config.yaml
encoder_arch: "resnet"
train_examples: 90422
crop_scale_min: 0.5
tokenizer: "word"
loss: "sigmoid"
encoder_norm: "batchnorm"
encoder_widths: [48, 80, 144]
text_encoder_mlp_ratio: 4
text_encoder_parallel_block: false
text_encoder_inner_norm: false
beta1: 0.9
max_steps: 6700
Rows from block 4 of the image encoder of a small contrastive image-text model, named by matrix and row number. Rows with one number belong to one channel. Each number is 128 + 24 x the weight over its row's rms, rounded and kept within 0 to 255. All counts start at 0. Numbers have three digits each.
Before each channel's rows are labels from the 100 images, of 14848, where the channel reaches its highest value: "colour at peak" is the nearest of a few named colours to the mean colour under the peak; "responds to" is what is common among them. Only what is clearly more common there than usual is listed. The data: photos of plants and fungi (iNaturalist). In brackets: how many of the 100.
# convs0: first 3x3 conv (encoder.blocks.4.convs.0.weight, 80x80x3x3, each kernel summed), inputs 0-79
# convs1: second 3x3 conv (encoder.blocks.4.convs.1.weight, 80x80x3x3, transposed, each kernel summed), outputs 0-79

colour at peak: orange (40)
responds to: order Asterales (27); family: Asteraceae (27)
convs0.73:128149132113128136150128129138111128125144130075073132125142130137133129136130125117128125115128126136120041131128054134130128115147128098075128077127129144142035128122128161133129127127128125104139099141128125072128095146130130137129159136
convs1.73:126128131088141123129123133131133111129130132120133127103133128122131086132154075127123125112125087130143126123125168125100120126132125152190126123129255130115069127132118144126100128128128130126128079126123093149132125136130120125120126102

colour at peak: brown (63)
responds to: class Liliopsida (28)
convs0.1:133137126092129131141111124131131140118129141119133127051150103128128072134127138126085119141132130126112104128130123124076129113130026123129201121126129142129119133132064128126126127128126130138113127128096127128101136150129131112068118106
convs1.1:134128118129129159125129116112128130173119111127128136183150128131123090134127099109122126162133177105126083127123123125128139128104128162122132133129126067131132137126163096104095148128129127130130187128170112117143122127105242133131127129

colour at peak: pink (25)
responds to: order Asterales (37); family: Asteraceae (37)
convs0.67:113100106153135017122132101125122116102138109119136058122102124128155108125105105125131143131121106138136132115116166121127165135141144119125139144062111058100112134137139141125147152115126127127119132121138119142157135104132106136131119088
convs1.67:126108109121126142143118080119128080128128129124141194129127123117126212133088135126105129188129191109128131130151076090128052130121126120125123119145135093129158126082124129142123110132125109127119119127127121151133140140127143140141118119

colour at peak: yellow (62); orange (30)
responds to: order Ranunculales (25)
convs0.61:108122128055127150138126122122049135111093133103139113135127107159112123120129122130126121124114129124128017131138127148133132128129106159129129122130101137145097126117131142127140150115166132130140131116041122135149137150128125132100138129
convs1.61:140126124118124203129173089111117112127098120128127209126129129132147150122128129151226129144130128128129134091113118122123131113132110152127129121158125107071144139130130134124148131128133133128133131122127039117119129130129122124124133107

colour at peak: pink (53)
responds to: order Asterales (30); family: Asteraceae (28)
convs0.11:119130144131116139116084126113125142149135127115136128097151123115114196110140127152114146189141107146137089113130142097126075134132112103119118148117129133120117153140102124134134133135038134149148142108103165149122070120181129147122090125
convs1.11:133146132125128135160123100135126102115138138131135092138123123120080143124142100129125141121160059159148132125099113128130112116116088137116143125082136135129128127155126183099050149110149129093079121072110095125110100085150127138120106120

colour at peak: cyan (28)
responds to: class Liliopsida (25)
convs0.49:108128143128101122123126103133111146126127139117126082110129147126129142119145132084170074118126139141046127119165154121128120143130130115129138129130130075111134125131128148143090122128126144134118182141093122109137137129124020113128101130
convs1.49:140126143132124116118127115125133120167129123134134128130126027133099120028135130104179180051119127131127113136122136159121139129114128140123119127122128163134134127146141147122151139124119129131129130121128123151103129131088112104133169114