python train.py --embed_dim=128 --encoder_norm="batchnorm" --encoder_activation="relu6" --encoder_depths=[2, 4, 2] --encoder_kernel_size=3 --encoder_stem="single" --text_encoder_causal=false --text_encoder_layers=6 --text_encoder_norm="layernorm" --text_encoder_parallel_block=false --text_encoder_positions="sincos" --epochs=19.0 --lr_schedule="cosine" --warmup_steps=200 --weight_decay=0.2
Rows from block 3 of the image encoder, named by matrix and row number. Rows with one number belong to one channel. Each number is 500 + 40 x the weight over its row's rms, rounded and kept within 0 to 999. All counts start at 0. Numbers have three digits each. After the name is the row's rms in percent of the matrix's.
# convs0: first 3x3 conv (encoder.blocks.3.convs.0.weight, 80x80x3x3), inputs 8-15, a 3x3 kernel for each
# convs1: second 3x3 conv (encoder.blocks.3.convs.1.weight, 80x80x3x3, transposed), outputs 8-15, a 3x3 kernel for each
convs0.0 085:503479488501497480495499508490502492500616499491541510500506500591489500498493497384498486499573534373501500493499470570500492500500470499468471494328464496416490499500500500530510508512515499420417525427373593520498
convs1.0 101:488495490475486494497498484538510558535502564563506510500505340498502427498503512495680498492622499492498469505516501499504504498500502526562620542544604492501527504514503494502500500501500499621605499531619487500499
convs0.1 103:504501498531625500487464277508509573500500503501508504501474500459487500493491471544506494499493544500498500500500501498500506510501497502513513499481494507499486492479500501499523506585499503500501501500504500497454
convs1.1 126:499499500534500502500466476519500500504487498518500499501500500501500485503500493492435500490425502500500501468468472500488497496499500490499493493511507491499495416400462465459468500501500521509528504501501533502510
convs0.2 112:495500468495500491475497498505510491502504391378413424494500460499407310445356352501499499506530499499530509452393424431391322499457503502504502501501501507500501502501501501548518504505507446382497439440488352309439
convs1.2 087:421383263498482435526499500502505503492512510494512529500500500502506500501500427545500500572500516557543538501500497498501500493495497500502501502503503500502502446381327512500483501504505502503508511502502532511512
convs0.3 098:514521506500501493499501492499499499500500634498501603487500510499503521503500520500499497394382395431403423500522533516517555523566619500502502500500501498480501608561556539528500531510500500518503500500500501503510
convs1.3 090:475499500470499500485500507575535500573501499501500500420468486413477488394438383534500505517500500500500500544550525506511511500500501497489490493497496494498496502504502505513542582620740499499498508500497510502498
convs0.4 094:488508508502613654517625597498545505503500500500499507525531485581509418539499301501505500501502569500500535530512506515500500500503500499500502497500483493498472498500500500500494516500501500502500507510500501505484
convs1.4 112:409501422415464426475491443511500495492491501483477499496512504496515500499509499496411285498469369497499460493500500496479480498437477500501509498502551495503501596514513515511502565534596500496500498485510495491524
convs0.5 112:504498451571504471550508494498500489498499481499500493428498495502500478508505499486500479478500501457500500500500498501494497501502500500503505500503501499499500497500499494499494498499496511501498515507503521522501
convs1.5 092:487461472503496483504499500501494494500496497500497497419502502360501502219468500575505500612500500525495483476480494531500495534538496539518500654503500730559500500500500494501500496505505501504501500500469500504501
convs0.6 101:542500500520494419589500472500500500500523549501501503499498500499500500500499501515519523516524667546641782492499489493498494495499494501500500501500480501500496503501502500500500498500500499499499500500502500510507
convs1.6 083:459485459517509505543508507613661500660615536541537500499500496502501503500500501604526552528499500570500500494489488446453402500502502639500499500501511635520547491485494496494499495499499503501500501500484499499500
convs0.7 095:315224411500366343523497444499434341568531448500538480500309407517460497486321494497500503508499494585594501500508504456337485502443395499499499442498500496499502510525593500500504503500500500512497483514644306324499
convs1.7 106:495440476497450349482457465496537551503608554502504503502501500502501503463493500500500500500428493499500500498496502436443478478463457501504500500499505502496509532499495516500500612532645500463499508502475624579505
convs0.8 116:497498501498485500505499500501501500501507499500504500500496451502501475501501499523529527503563572515554516499499500499499500500500500501500500502502500501502500501500500501501500501501500499499500500496500502500501
convs1.8 093:500528514499499498469499498515530581500503513500500500485500475498500489488492475500500500500500500501501501375409422399419437432440415500499500500500500500500500500500500502500504503500501497497494496499495498500489
convs0.9 101:500503500500500549500502531456402310492490433492497476497502431504512362499524499484447462500458485498498499500495476501503501504503501484497498498500500515502505496494495493493497465477464500518539500500524502500499
convs1.9 083:501500546500499547504499561504500535499501500500500500528609500567595498498548499508501500500494498500500498500500500498500500476486462495487497466479499463500500502503502432473478358421382473481500502505506522526512
convs0.10 093:514503500500501429500500500475415446502500489499500501496487484401580500425599509478489497486458502503513507511502504473518534425515551495500499500539500500527498623500500711500500596500500427508509440506515502508541
convs1.10 100:500499513493499500495500535623500500534500487500500450399502500478517520501573587500554605500610618500507549503501477499500495481497473515499499499500483498490458500500500499502500500501502499499496498498500500500502
convs0.11 097:500499503500504619510559590489459468377443456446462495477410295500496484492487509500501501498496497493482500506511510509511510506507511500516546552537536501567523499499499498497497500498496506501498504503500501500500
convs1.11 088:500504569501503641500500549500497497500500495500500495500500500500500500500500468499499499500499500499499499500507499501500501500500500498490499494496500489498499500413488495432410434441330500495503499500501500500500
convs0.12 094:455439466452401444468458489494500510491500508510497499557548594556559552535504513507508508502501507499483469511512537500510503499497501498498498543523499514517504496419335479487466515500500395460500427418492457429446
convs1.12 116:500497484508507506513518544495500428493500503498500500567500539507501501511509502460489500477497500499576502511501548512508572500507592501500511501500500612500501509508509510506509503505507432504539496490498497480479
convs0.13 089:500507515482502501496489492283459493469500651499606605498493554500491588501483496285501504494546628484617746501509484500500479500337407520501501500477492498319428497499500500514508500501508493498503518507422503434441
convs1.13 092:521507509491518519502504504667624526680683559491497503500500496505446369503492318526520499509499499498500497494490505481463500500503514594569635583517572500513500391429493482474475496499499507501500503501496500499532
convs0.14 091:542535506589634511568564505499471500500475505498478509496494515502583551499520509503504502502501500502502503500501504483464487481466492519518528526550556538520526561500518504499507496497506499500505493504510500500491
convs1.14 087:503505516505500500590512514502501502508501507507502500549518489500500493499499498500500499500501482500501500500500496500524521498499499501500496496498499486490479515528542504516528500515521511504507507501503514502501
convs0.15 102:439479497405496468442500470465496492494499498491494439497500514498504501500507500438465439469497486468485458501498500501498501500506499507504506504501512505505517494498500491489474449458454516504541508501500510501518
convs1.15 101:502508506503503528484537574545574610495489489465458470493499496500500499498499497497473421495496475494465462500498500491412421466347423479490499492478481500497493558507525528520579501533612490480444498496496500500498
convs0.16 089:491488500513512478499507502501501534501499500528507500500506500422502500500499517517502502517494486501503499508530504500501507522499511498499499467488487500500490502500571510499491505593508500501493500576502500497499
convs1.16 083:500498492493500496476480501469490496453462461496500501501503500501474448462479469492488505501397505501437504501503503510500502505501502493500497493474502564497652513501492513512501500508500504500500500499497499498499
convs0.17 090:519519577502500500473453492498500500499500508514490503498513469496508496397455465501503523500499502488447501508504500463506506507507502502500504502502507467476460500508507514521516499499499523500527519507517504499497
convs1.17 113:443489491508513501531535505559543551494497499481496499494498490523509500503501463501504507524500503498498502504516510500499501499500499497495497500500497497508511489463468500483493508502501502503504501501502519507507
convs0.18 094:499500492501500499500500499505504497504505544500501500500499501500527503484571541500500463518500487500499499503500499501501505500506494428487516438499523451500503500508503501500499501502503500504501492475497500494508
convs1.18 105:502501415498472375494500454510478456501444453480473452496500504497501510500506510560447479500431449499455449522545520498526501499500502609521550576502501512529501501502505500501519500501503492476500497497512499500511
convs0.19 109:538497503500499500494391444500500501500492494501540502495503502491498497500503500540504506507500500502502500491500500495500502500500510502501505500500500496495499500501503500498501499499479501501501500503537500505585
convs1.19 091:497484443496447488500500532571508575500501499502502495423478485463486493437456495462459468488473467497498478499497500500490499509511598770601580552526518510525531519496513554555538502499475500500500502510500502510482
convs0.20 091:510502502503500500481470498504498487510500501500516500364392499388468511386404498512505501513510503505501501499496480502498480504393450476495508473497617500498533504514508503504502500500501461511500500558500394499500
convs1.20 151:499465477471500487467488495515547562501501537501500499496487470496481483499499492499494490486482475497493487497500522500500502500506513502500497499499510497497498524503530554505508557503510499457495500501500501502496
convs0.21 087:477491582466493640408494500557553526571588553554575550542518525536516520541546559500500499506506502502503501492498573474500525481500533500501375501498500509502503424501505502510515483501501500503500500500500499500490
convs1.21 076:496500500499500500485479458410399354428468417448493437607526751500550561626536665497494498498495499497498500500432484470499384496480432443466486498475476500500490499501503495500502500501503512504501500500500500500499
convs0.22 113:500502500501503503459500500502505499510520501471501497481523489499501456447501299511606500512580499524536498466467331500508427505499451504502500501500501500500501504500500509500500501499496426384495335430498291347480
convs1.22 076:473337351497389444512496517499503548476506510495501514500500500591501501498501466500501500492500500515502500443500499427500499498495494522512500531517501537502536463447427504337450487422366504503503506505502527506510
convs0.23 096:451524478461557663446509521499500532499500573464500500500541505498520516500505506500500476500501503506503552500509498493549501495496524561501500519501499580500500501501499500500500500501500498501499475488500422502502
convs1.23 102:413506379405500386409502490497499500482461500498475501500498469500503500500508500495452447498459468496495499562528510511560503497575498493500535494500491492494541500523496561543574519518534504501502500500507499500529
convs0.24 098:509409247464287187498443325505533506523562508499523500500527503533534503500501502500527511497517559497499495500500500500502501500500499502512500538547547503501537503501496502499487486470485569500500500501500500501519
convs1.24 105:499526595500571541509535528502502503507553511543545556500500500499499500498498500500500503500478462500489472609533547521508501538504524503502502507504503507502502484494490495497499490498499263368346328383451225373364
convs0.25 098:485456406441410384499425416500508508500515513499521501500509529498510522468498503502509501498498501487489501507491500440480482501500480502513502509505500502500500500501500501500498500499496496490465500382400503459502
convs1.25 101:488499498496499499477499500506530529516544550508536543536538510521504500501500476498499498555529508554545530384463500477505508477498506485495568499500552494498502499498496496498497561512499527500514509500501534524520
convs0.26 110:500497499498504493499498495500501504501469502440500501499499500498497500500503513495496498497500500479484441500501505500500500501501499501501504500501502500500500500500507500500500500497500500499497552499494554500550
convs1.26 088:502506524501503513426506541501500500516500500513508500509539515501503508499499498434432438466466464458446469487497484534508493539557500495499496495502497494498495685618614596600685611624637500498450506503500472504455
convs0.27 089:500471504498425479500493502499498432500538496513615495508518507480511497463448491507523510541590512501626577503514500423498516505379503500526501500501502470293500496495496500513502500518524444486500502502508507461508
convs1.27 091:503498467507523526499525554498569595502579529434501499451427409467421472482465469540494487496478474498456473501500504502501502522517518522623617506503533500501500500452504498396462500498501496496493482500493482496479
convs0.28 091:392387500499503523487495502505503502489501493502500504512499345470499492461493507500481499437505502501513535502504495500537513500518499509505500500499531500474496522499583500500499500499499504488486500537530433515520
convs1.28 100:520505505503502508500511577514521539531506542522505498378399489405463499443499499498498497499500500498376499498486500500500513515528521496498500499499510451493484508502500528542504612543610502500489500498470494499493
convs0.29 089:500508527503501497459384391498487419500443494480501500495438498484507505493500543489494500490496488504489451498542546495566550530511518487498501500523511503500462501496493575569497510501500424386506513514505499501469
convs1.29 095:499500563500549544515503499502566568504517504492496482514502500500495497496494499475464469451413445496437460489500465502493500514517531493484485499499505488482478489487497500502499501500503498499497500554587539586643
convs0.30 093:508524522379494500502512508466490479477460447405392486497496480500500490500498500345412375499478488495495433500501446505500505513532513506501505505500501507498499477491412475500488482482455510516563503503529600514623
convs1.30 078:500556615500536613497500500500500500503504501531504504583520547511500499551500497453474429457438453474489497498496491525502498557497506497499495498499496489491483420459424472492484475496487396450314418499404381501340
convs0.31 088:500500499504628503476525673466521511433492503500465456470606500322359500500478490500505500500499539501485501500499501501531500493504494500500500503498497499500500500503505500499500416480500500499438500532439492600586
convs1.31 124:500503501497587516500500507490508492504403488506500482500501502499501515500556504468447450492493489450461474499502500571506502521576496468497485500498499498500473504502441505506501507539528524514500511500512513507510
convs0.32 086:498498497501487475501493498584521492537487469499446491411489500389446563354500492552510497596508478506491497471431494383500525485493496498416500449499520503500500500507503546500496510499502486339419457491618502551558
convs1.32 103:408477443482493480482462478501503500526541505500506500401474502474448501537537540518501504546435501500500500451490480431422485443414482520522515499501493500488485479498472495475495500498499578496500557653570502502574
convs0.33 094:502502502498500505501482470480494500504497550500562585511590647604739801487619702471485495490441477500475505501505500500501497468497497500500500514506523466505505500500500500500495493500500500486499498499499498497497
convs1.33 083:509502492506512500542530608471485487487487496480478487573504494553516500553520500498500500494500500500509501506523552500519535501505543495498439491483472465412395499498498495499499494540552509506524472479498490498497
convs0.34 094:393500507358500499388472501474500498479498469485494480541513498619534500494500500501500497500601498495529518501500504511499500508500477500497469500459362516500500500499500500500495499501475531501508503497501502492497
convs1.34 084:493458483461500505505512508500500555498498500486456500534500495501501500500503503491486454476483453484474458498503500502504506500503506499503501499500500498500500532596664499505500499501499494499496478483493417446470
convs0.35 102:405469509464497520500503513496500538498513535499502511563505519510518523503518584492498499502501538501510500517503500495500500459499500500418426502478482506498501399502512499512538491506510562443427509451485502414500
convs1.35 114:497497497423478497497491499501485409496488470497499501544547507528509501512501479428476498473481500489499500506542514502511506500504503493498494485501502498504521501500500500499513498500502500497492499498498500500499
convs0.36 120:498500490502501497499501491498499499500500498488499489447424495427433497386423507463500438476500493456501488526515501502503517500500518500501508501502511501503522507500500537529503517520505527502503515500502507501531
convs1.36 083:522506510501501502500500501508496504421384440462443500322499498496511501495498499596498497497496495497491491490498500498500500499500499614529545515501504538500500500504500502501501500500500500500488516500500524513508
convs0.37 114:434363430413329429404401330498511503500507500497502500500522507517520504501502500499501503500502500482500496506503506522501501548530521556529512524547553504500500504502497503501497501500497506501522501502521516518556
convs1.37 098:512616696500513616498499503496501502500505506500503503499501500498499499497497498500500500499496500497496498629622601559570614648597606518506508524512511507513509436446450474484488452461461361323376442420447433473464
convs0.38 100:502500467509560503507503473510500501500500500501503519504492499492475492495505533500534498506499498495498498509502516596533503496550510498480486473417475499498490499500534491500500496500526494503488442499502496496496
convs1.38 098:500498499504506504460509510497500500499502500495496485503502496502501501502498500500501484499502502500500501533530511625507517500499505498502501500499496516495472573539602512499530542554523481488492492490466446497499
convs0.39 085:543500499500499500504503455500518501500500513500500503500498499502488521516496624501547499499514501461500501594535499500528499495491488497499396498500475493501499498500500538500497513500500499500500499498496454411500
convs1.39 121:501501499445492500276375494483488501508500503625497500519509500507501499417493480579592528521535428524544514498502561493500499499500520513502502511506409511504438474489522486499512497496501433482486500500504552509521
convs0.40 096:491509499498496458497500500500500497501500449500476481492494482492496500497488459491500491497499498501500496471377425487496506495499507506444499500321534494435497489498479483465474475484500500494499499499621489501596
convs1.40 108:495480499497498476496490478501500534508505499553511520503501501502500501499498500598502506555501500568501539502500498500501499500501495612498500605499499552499500500499499500499508496500513482499519495697503498527501
convs0.41 104:497551500461485500500329181518500500538504504542547536525499498512501501515547516504551501515523501500522537501500503507501504505500500520501380506517500501506500501502499500506499500500500503524567497500501499500499
convs1.41 103:501500495502503509500506507578573608504520534471497501500498498500499499509504519574520516543508510500506496503500512500500509612518506484500468451495480444500454481469492496499496489497490496503500503500509506505512
convs0.42 113:500500497503506500502501500509509500506503500500503499338389298365400321406428375568590514545598501525611504394407375339441414517509483444445466431470468439458498502514507501525501499531499282221233330272317417348397
convs1.42 096:494450494495496496500498496503503502502504502503505507500500500587585543500501503500500500499500500500500500500500529500641579570631601508502500511503502511524526503505487505505490501504475500500500415299380448300441
convs0.43 091:490500500500501499499500500500500500514501501497498500501555482534540424504438469500487499525502486500499499496431469678514448625507497500498492500500500501512498501494531501495506502496577493495315500574458494499455
convs1.43 111:498500492518500502529500504501545541488500501466499518549537500567515473622501506580499497523499492552498497500483449501478481502477474495493499496422496500476499651500607622501538550499563532500593500500674507500541
convs0.44 091:476495500503498487501473480491495500488499488499442499496489419511497420500503501436502498433492496494479496499500504507557509493499498500487500521525501509542524497460498498495495609609546459510500498501512489495384
convs1.44 101:487500503510502500537506500492498501500503528521518542505540498500505498501505503493498496483495448462456458501517506500500499500500500512500500503500486561605574491489488500501499499499496498500501496500499505499500
convs0.45 102:512500518504501498524504503498500498499500498500499496500504484504503425556526500504501500500500500500500486499500472509503501510535531489425441496486458512499471500538530500518499500529500515412499507499494509499500
convs1.45 098:506500513499500495473429494505502461500501501498498499486502566488496500523529563557556502498501501493496501501500499502500500499500503507509494509506500516534500500494488497500499505500500499488466500493485501502499
convs0.46 110:496498497503498504503529513454458423432453322309377280501539495500499488471501474498499499500499500502502503464494496499499499500500501500501501500499500502500500502500500501500500502500500371370410459386451358358484
convs1.46 080:503503547500500500508500516498499500501508503503502517500566500515557500501501490500501500501501502501502505452498467497504499498501473370414432431482481500499500501507503506517514505508507500501501504507507522519505
convs0.47 093:437505617426524533495500510500500484499500474500499461499472379490409386493366411503504500502506503501518506501500498466439505499503511531516524503500501500494501496499497501500500501503501500500509499499584495493579
convs1.47 095:515466471550512497554511507490500501457499500436443470500499500506500501550505561490488474497493495496499493500500499503500496513497495493499540492489519499507502500460501500405495499497492466491361471492475454501458
convs0.48 091:549501502521509506428476434509521533500529530506532503475491532497500528513523520625629543548561581506519500495500499496501509500493516502501500504500499497497496501501500500499500496486497517495487551528499553555536
convs1.48 080:514500499502529506500500499500500499500500500500501504501501503500499499500499498501500500500401484500459476479430498465388426459422454542501521500500501500500498496498499499501511500501514474456387500500500501499473
convs0.49 123:499497551415429499390360495504513503502502502508503504500502511500502509502502469530516521501500501500499501500494502500489498496498499434450464445475439453494496500500500500500500494489500501499534500500501502500527
convs1.49 082:467498500484499495443499496512516503527531506506506502601502530552500500498498493498490522498491499489479500312400474384427472504501505504501503521529541517600670476477494476477497490496498494499497500500500499501498
convs0.50 111:311500472312501561330496577499504482500500437501499491506506490513501491508485500495500486497499476493497459505504500500490505505558501497498519499426513499494521500500497518508499502502500522513500501501512498496559
convs1.50 094:375500495366499497451499497488502500480504501496484500504502501501500500494500475531502466524502497500501500500500499500499499501503500540497485604499499586553499592573555598522566587558610498499511496498519422500526
convs0.51 092:501500501469499499489499497501489481488473470498521481481410331496496466500618494484487500481479494500500494481424440502492478590599484505508497508514528501500510503623717499497602386470496500482328508549495545651501
convs1.51 141:555540500504542500498526520502512566484502512356380490493468332498500447499499499535499499617536574559500500500464475501506511500501500483504582505491520412410446500499495544503500568500497497496496496490490485461500
convs0.52 116:506507531518524553513503534478500498483500496492499487447478471497498481500500465501502502503501504497500500497532534507546516499560538461498497497501500503500501486474470490497500498500501515503559499525536546515563
convs1.52 083:431484500459492488501433405525502500547554500499500500516529606502503536502524558528500498547521512537523511500500488502501488506505502501500489504506502501513518587550557548500542491509543499492407500455478407450430
convs0.53 098:515532502515504493500493458506500501490501508441478493499502501487497499463301476474498487470451438455471499500501500500502500496500500463486497503566500499500500462491499497499500491494501500493493500494494501500504
convs1.53 112:459487535502502515555526516501500412506500396501501502494499618492509530497535499499501501502504443503503500498502525495500516501504512500502504500502500479489487504513499526507501510496459526516511527522514571523542
convs0.54 112:500472488498496497469497498499499509500500500497484499547499589512472608511432646498488500491484494500498476520507535504504512501501516501522501500530500508536512500505500501500498504506493501501433503529501502500500
convs1.54 085:499487500510500500500500500381500489482501493502500486642512554598538531654555554494495500483493493481494494570497572619508578573565569383459375456479426443454449491502500493519530493500535498498526497489517498499525
convs0.55 101:497563501533500325506374439500501487524500486500499494506468491484434499502500500501500500501514500501516496500435501500464503530502552504394511443355498490484499495599498504504422505447501500488506513495511506511502
convs1.55 109:468485500499498550500500594505500500504500500513500501455447464464482473470482490590568526616492484498495485504505504501501511505501541565534498536495484499470499498532504508513502501510507596596574501509512502500510
convs0.56 092:559499494492488496446363498491500493441499500419501515503475485506519496406527499502503499500505548507500557492408416559500458500498497473495500498500489503567486499500488560499498506500495297501500496466313511506355
convs1.56 101:427491487446483490435410471651604587522565550527510500538501495506500492501539532522511503504500519508508501459499489459472478500500502495499473501500388530499474500502502501502506503453511500508531511531598511517517
convs0.57 093:498417462501502478525505409470500499467471500496500502465498465457547483483499489505497502500478500500517500499499505511539399500470475505501501501493500502500492500501502492498516499501500503478456499616427511497432
convs1.57 112:496499500498487496505486500512502503512508510510504504499470499327458344495497490474449412486486485480496499522500500500499500498501501487471498500555500519516492505490499501502504500485493503491490503556500503498499
convs0.58 097:500585556579501480242499498516501469414478490500508486505501523473500529521513513501512483498496500527500495514518501425496504500509502360504508374500494501502500496495489487465500364499498500501501487500511504502509
convs1.58 096:459500494501453508498497489647505506506497494497483499492499497497508499499498499485497498490489485493500501498500516500520501539502510500500500504510382500484478500499496509508501501515500517501498502495499495500501
convs0.59 113:416500491491500495492500498445442450455500457431484490373416401447454459402426471500529500511530510500522500500481500500501500459497498530513571503503512501500500457491405493495474483491489500500517500500500501501500
convs1.59 093:459424500500498500501498500507499493508505477510500500498494497496488497470485494495500494493474491496500482497498499504500500514505500622514512535515514600514639457471468463481472478481496496500480496500501483495501
convs0.60 087:469504482500482502498496493500506501500490505445441429492497436499459401412474397499538523500500582500482502500515506515506509500516500526497486598499483624500496500500500499500500500502500515491473524498481530500499
convs1.60 107:491487493493493514471497502373456507451503504497500501499499494501500494500500496576518521510509507507506502536566552511561550505511502509509534500502500498500508501500500496501501496503503505501461503502500503500503
convs0.61 097:428362494427458502423501466507536508510482501511501433498501503501514500507527511474493501500505500502494469519506578510502521501522516547501350518499481585512502502500504492503503500505500501502510496476524500503506
convs1.61 105:504508500508497500500474498502465453474491474452492497537544513507500521505496500444454484486477495477497454524512500501557595549589522422492510494502511496500504499518620499556599499537500461422357489449406498486479
convs0.62 091:479500500501500500503500502478506481494544490460496447421500489416457489459354497498591491496527487493489480419384355481458492513488483500485499490495493500500500490495484496498484500499500432444500504499501507503501
convs1.62 108:486480484500500495502505507484479478495500562523601673447499501500499498509500498590537500500495494500444473469504514501500501505508510553586585514508516493502500424503510500504504476503492468499487459489494458455501
convs0.63 097:419672593427499498486499499500496496499504500517500500500497511479501503500500502484458470504481478496482478499461500499453500513498507488422499497451497492497495494499500496497492487469465500500521504381498503500500
convs1.63 086:504501500503502391502471235506505493501403501500494497500500493500500493499502499660529508586500522498499500500500499500501500500500500508501500501494512501492472507509511520503519520505526507512513509512514507502504
convs0.64 095:403471501471488412493486501489490360499503484500500506605515499497503499472492498493488493498500487526499500499500500498500500495512649494494492476471490499500476499482500506500495525508485497497500484478498500291509
convs1.64 088:499486457495478472497488480482500557455466528479500451697513501537501500500485420498499500483499500487499498511503512525524524523521538443500500501526511500507513500498499501502500496497524497500498494496497548516498
convs0.65 094:497500500511570496502525500545500500500500498496500497502501500500501494500503500497499498569538493560695585500501503496505506499498489504500500501499500482481498511511514524509521510509516500508529529502500505502500
convs1.65 101:500500500500500500500501500502502503500477502472462500499495476500499497502502503500500423489486488470460488477463444499482450493478397500498496511499499518523542500500501500500508499500500500500504500499500497496497
convs0.66 095:471513458501594412495429300494539496526502491499499494500515497511495500505501504501517603504528619500557498497465504501483500545499517505481501503423504500500543500553498500500493503494494492488498500500501495506503
convs1.66 104:500499512501478478510462444507519526543521522600589542456472497500499498499596491571517499537500500513500502557502504501488500502505508496481499438387473442456483666563519712625552633523497535560538508503499519499468
convs0.67 097:285262407496520519500611591499478500500504497509500515489500551500502548503500500513496498498495499515502543499499530478412462499500503500519500515500527500501500521544514512500500460500505510499500500437499492454390
convs1.67 098:501481484500413360536508499490484447499487486475487499500496500500499500503500390498424485405424478468477499508500510537523515498496494484500548497501552495500532569538547574532577602626615491500499422473499511542552
convs0.68 094:515519500503500500520488479415449499462493501455496502495467494506490553461492498476501500499500541414505577498487497503522521476501494500549431509740311520540437492497498594500500608504499489499500494550580501486501
convs1.68 112:428502514371500513456494500621500499646569485664500496385499499282448504381500587504518451499498413499499347500500502431323503500467499523511368505505238500505323489504518499564545493499499498493500607556503581499523
convs0.69 124:487500506470495500455493499499499469528500393507482319538534473544503375505501473498498500499496496503500499502485445499501474522502517501500500501500500509502502500499500509500500505500500357347485224250416162292445
convs1.69 067:504500502498490505499500522501505501499513500500495497544502501625523503585508446506501524509502508558514550505500500516500500508500500417423398500499492499499497521520506510512519505519527501512507501515511500500509
convs0.70 102:432347351497514437501546514513500498500417459505501550503476468439457500487499503500501478511474500500451483507501515513502507502501500502502500501500510515510500499499487501484503503506500493461485499529493493499498
convs1.70 135:500501501490447485499500500499500498512506501508503518503501500500499499501501500485452497461383436496477497512503508501500500499500499488500500491486495496500487505501498494460474501472515485490490497501502520500502
convs0.71 127:503503500505503500503500500481489497495498499497491499458434423416460426440479385500526509500519500500500500480428399407353370489362392508510510500503504500501501498500499498500499496494495382230380312222275397281282
convs1.71 069:500497495500495488517500499485499500501503501503535504500636499546588498482492435498500500500465501500501501500500500515524526501531499519517510526510509573519503509510502508513501512518500490399499452374418503477500
convs0.72 091:502403471503459469514478471500492497543496480619536499489437470508416478501483495504499497536502496500500497464473472461481499463440461497500499498500500438502505501510511500551505511556522505499500502511665530501507
convs1.72 093:500464474497426410429355395498585600505596507501499499350505518375428552380498565668501519696500501623500495500500531501500499501500499721575509766688500608520497494489499490498499495498500499473440629499477613500500
convs0.73 101:467500465497744473469559484500500484499537493496497489501502482505512497479499482500477499500501500500541500500500528551500501497604502569499501513494500574507519500500485499499467500500500499500504485500511500502510
convs1.73 146:480494481482469442502501485482476499499471501499500500482500493491499499498510502499501500499495486500495500500502479498498499498552498501500500475500500474498496517521535566597570501533503504503497500500498500496501
convs0.74 110:544541530500516543501502499501495493504486489501449441514503461533513503520500503508509503500501511501500502499494494498527498518563499504507512503464502501486503503500503509500515503500499520532530500515524498497504
convs1.74 079:488497493469501500500500507523526514503500500519499496495494497498500506489500508539504503505503503501500500453485457493486448493468452499499466510503498513516492500500500500501500500505500502509500503506504505505428
convs0.75 115:497497500508500500511506507500501496500501495501501501526511500569519501580522501500498497502500497501502500503497475500500467500508475503503503506504502503481500499498500499495498500499497499499500493401500443430512
convs1.75 061:522574637508518556501511546494579512540613492525496496490500499493501500486501500614508503546500500588501501440469461432397450464375402501496492512503500531513501500502503500500501490500501500504499500513500510523506
convs0.76 092:510504499517497463503500350499500499500502493501500459480420505407331500504509494530508504500499489496497460481436467512466373550502501500500500499470500494497498500500500500501501469487436537495452570501433500500456
convs1.76 108:492500523499512520500502481478470460463500490477491500503499499493486492474473483586508521502501500500500500484477461500499500519549571503499496505513502517543604503502499500516507500503501513509500510503500520507501
convs0.77 112:501501204511500272509390227515490481511492496513464402500498498500497491514461495500497499500494498505500499476501500501500499501486489500500517473501500501501529500489493502488485501495500505502500512501500537501500
convs1.77 109:491497511493500504489496500500500500505499499500497499496500500500500501507505502439461464475482478422476461518536545509507519534533551506506516503501512503500510491546506499507523499506492502499499505499500517500500
convs0.78 107:503471501499429490501500501506511503502516514502510537499500500500509509497515518498500500472457471499501466499500500501501503502502497500501500500500500499401499501501500502500502502501502486492482578530495506503502
convs1.78 110:521533533503513502502503502501500512500499504500495497505505505501501500501500499479486485477470463480459472464472489485487483476489482504506519530499499498499499499500499553585563699619622501430405500500451509509502
convs0.79 087:496528581461459595502489504504502502498499500497423490510496500496485497493499464500553512499500526499498490498494500524673456499509492504494501524505499501532504514507500500501500553520514391478634500404493500736389
convs1.79 104:500500496503499515503500500499499485500500477498501499502495495500394485500499529498471500496469475451499499504501477501447441500419500502493502500508500494500493488466476444473439434446467536552505625677621528501501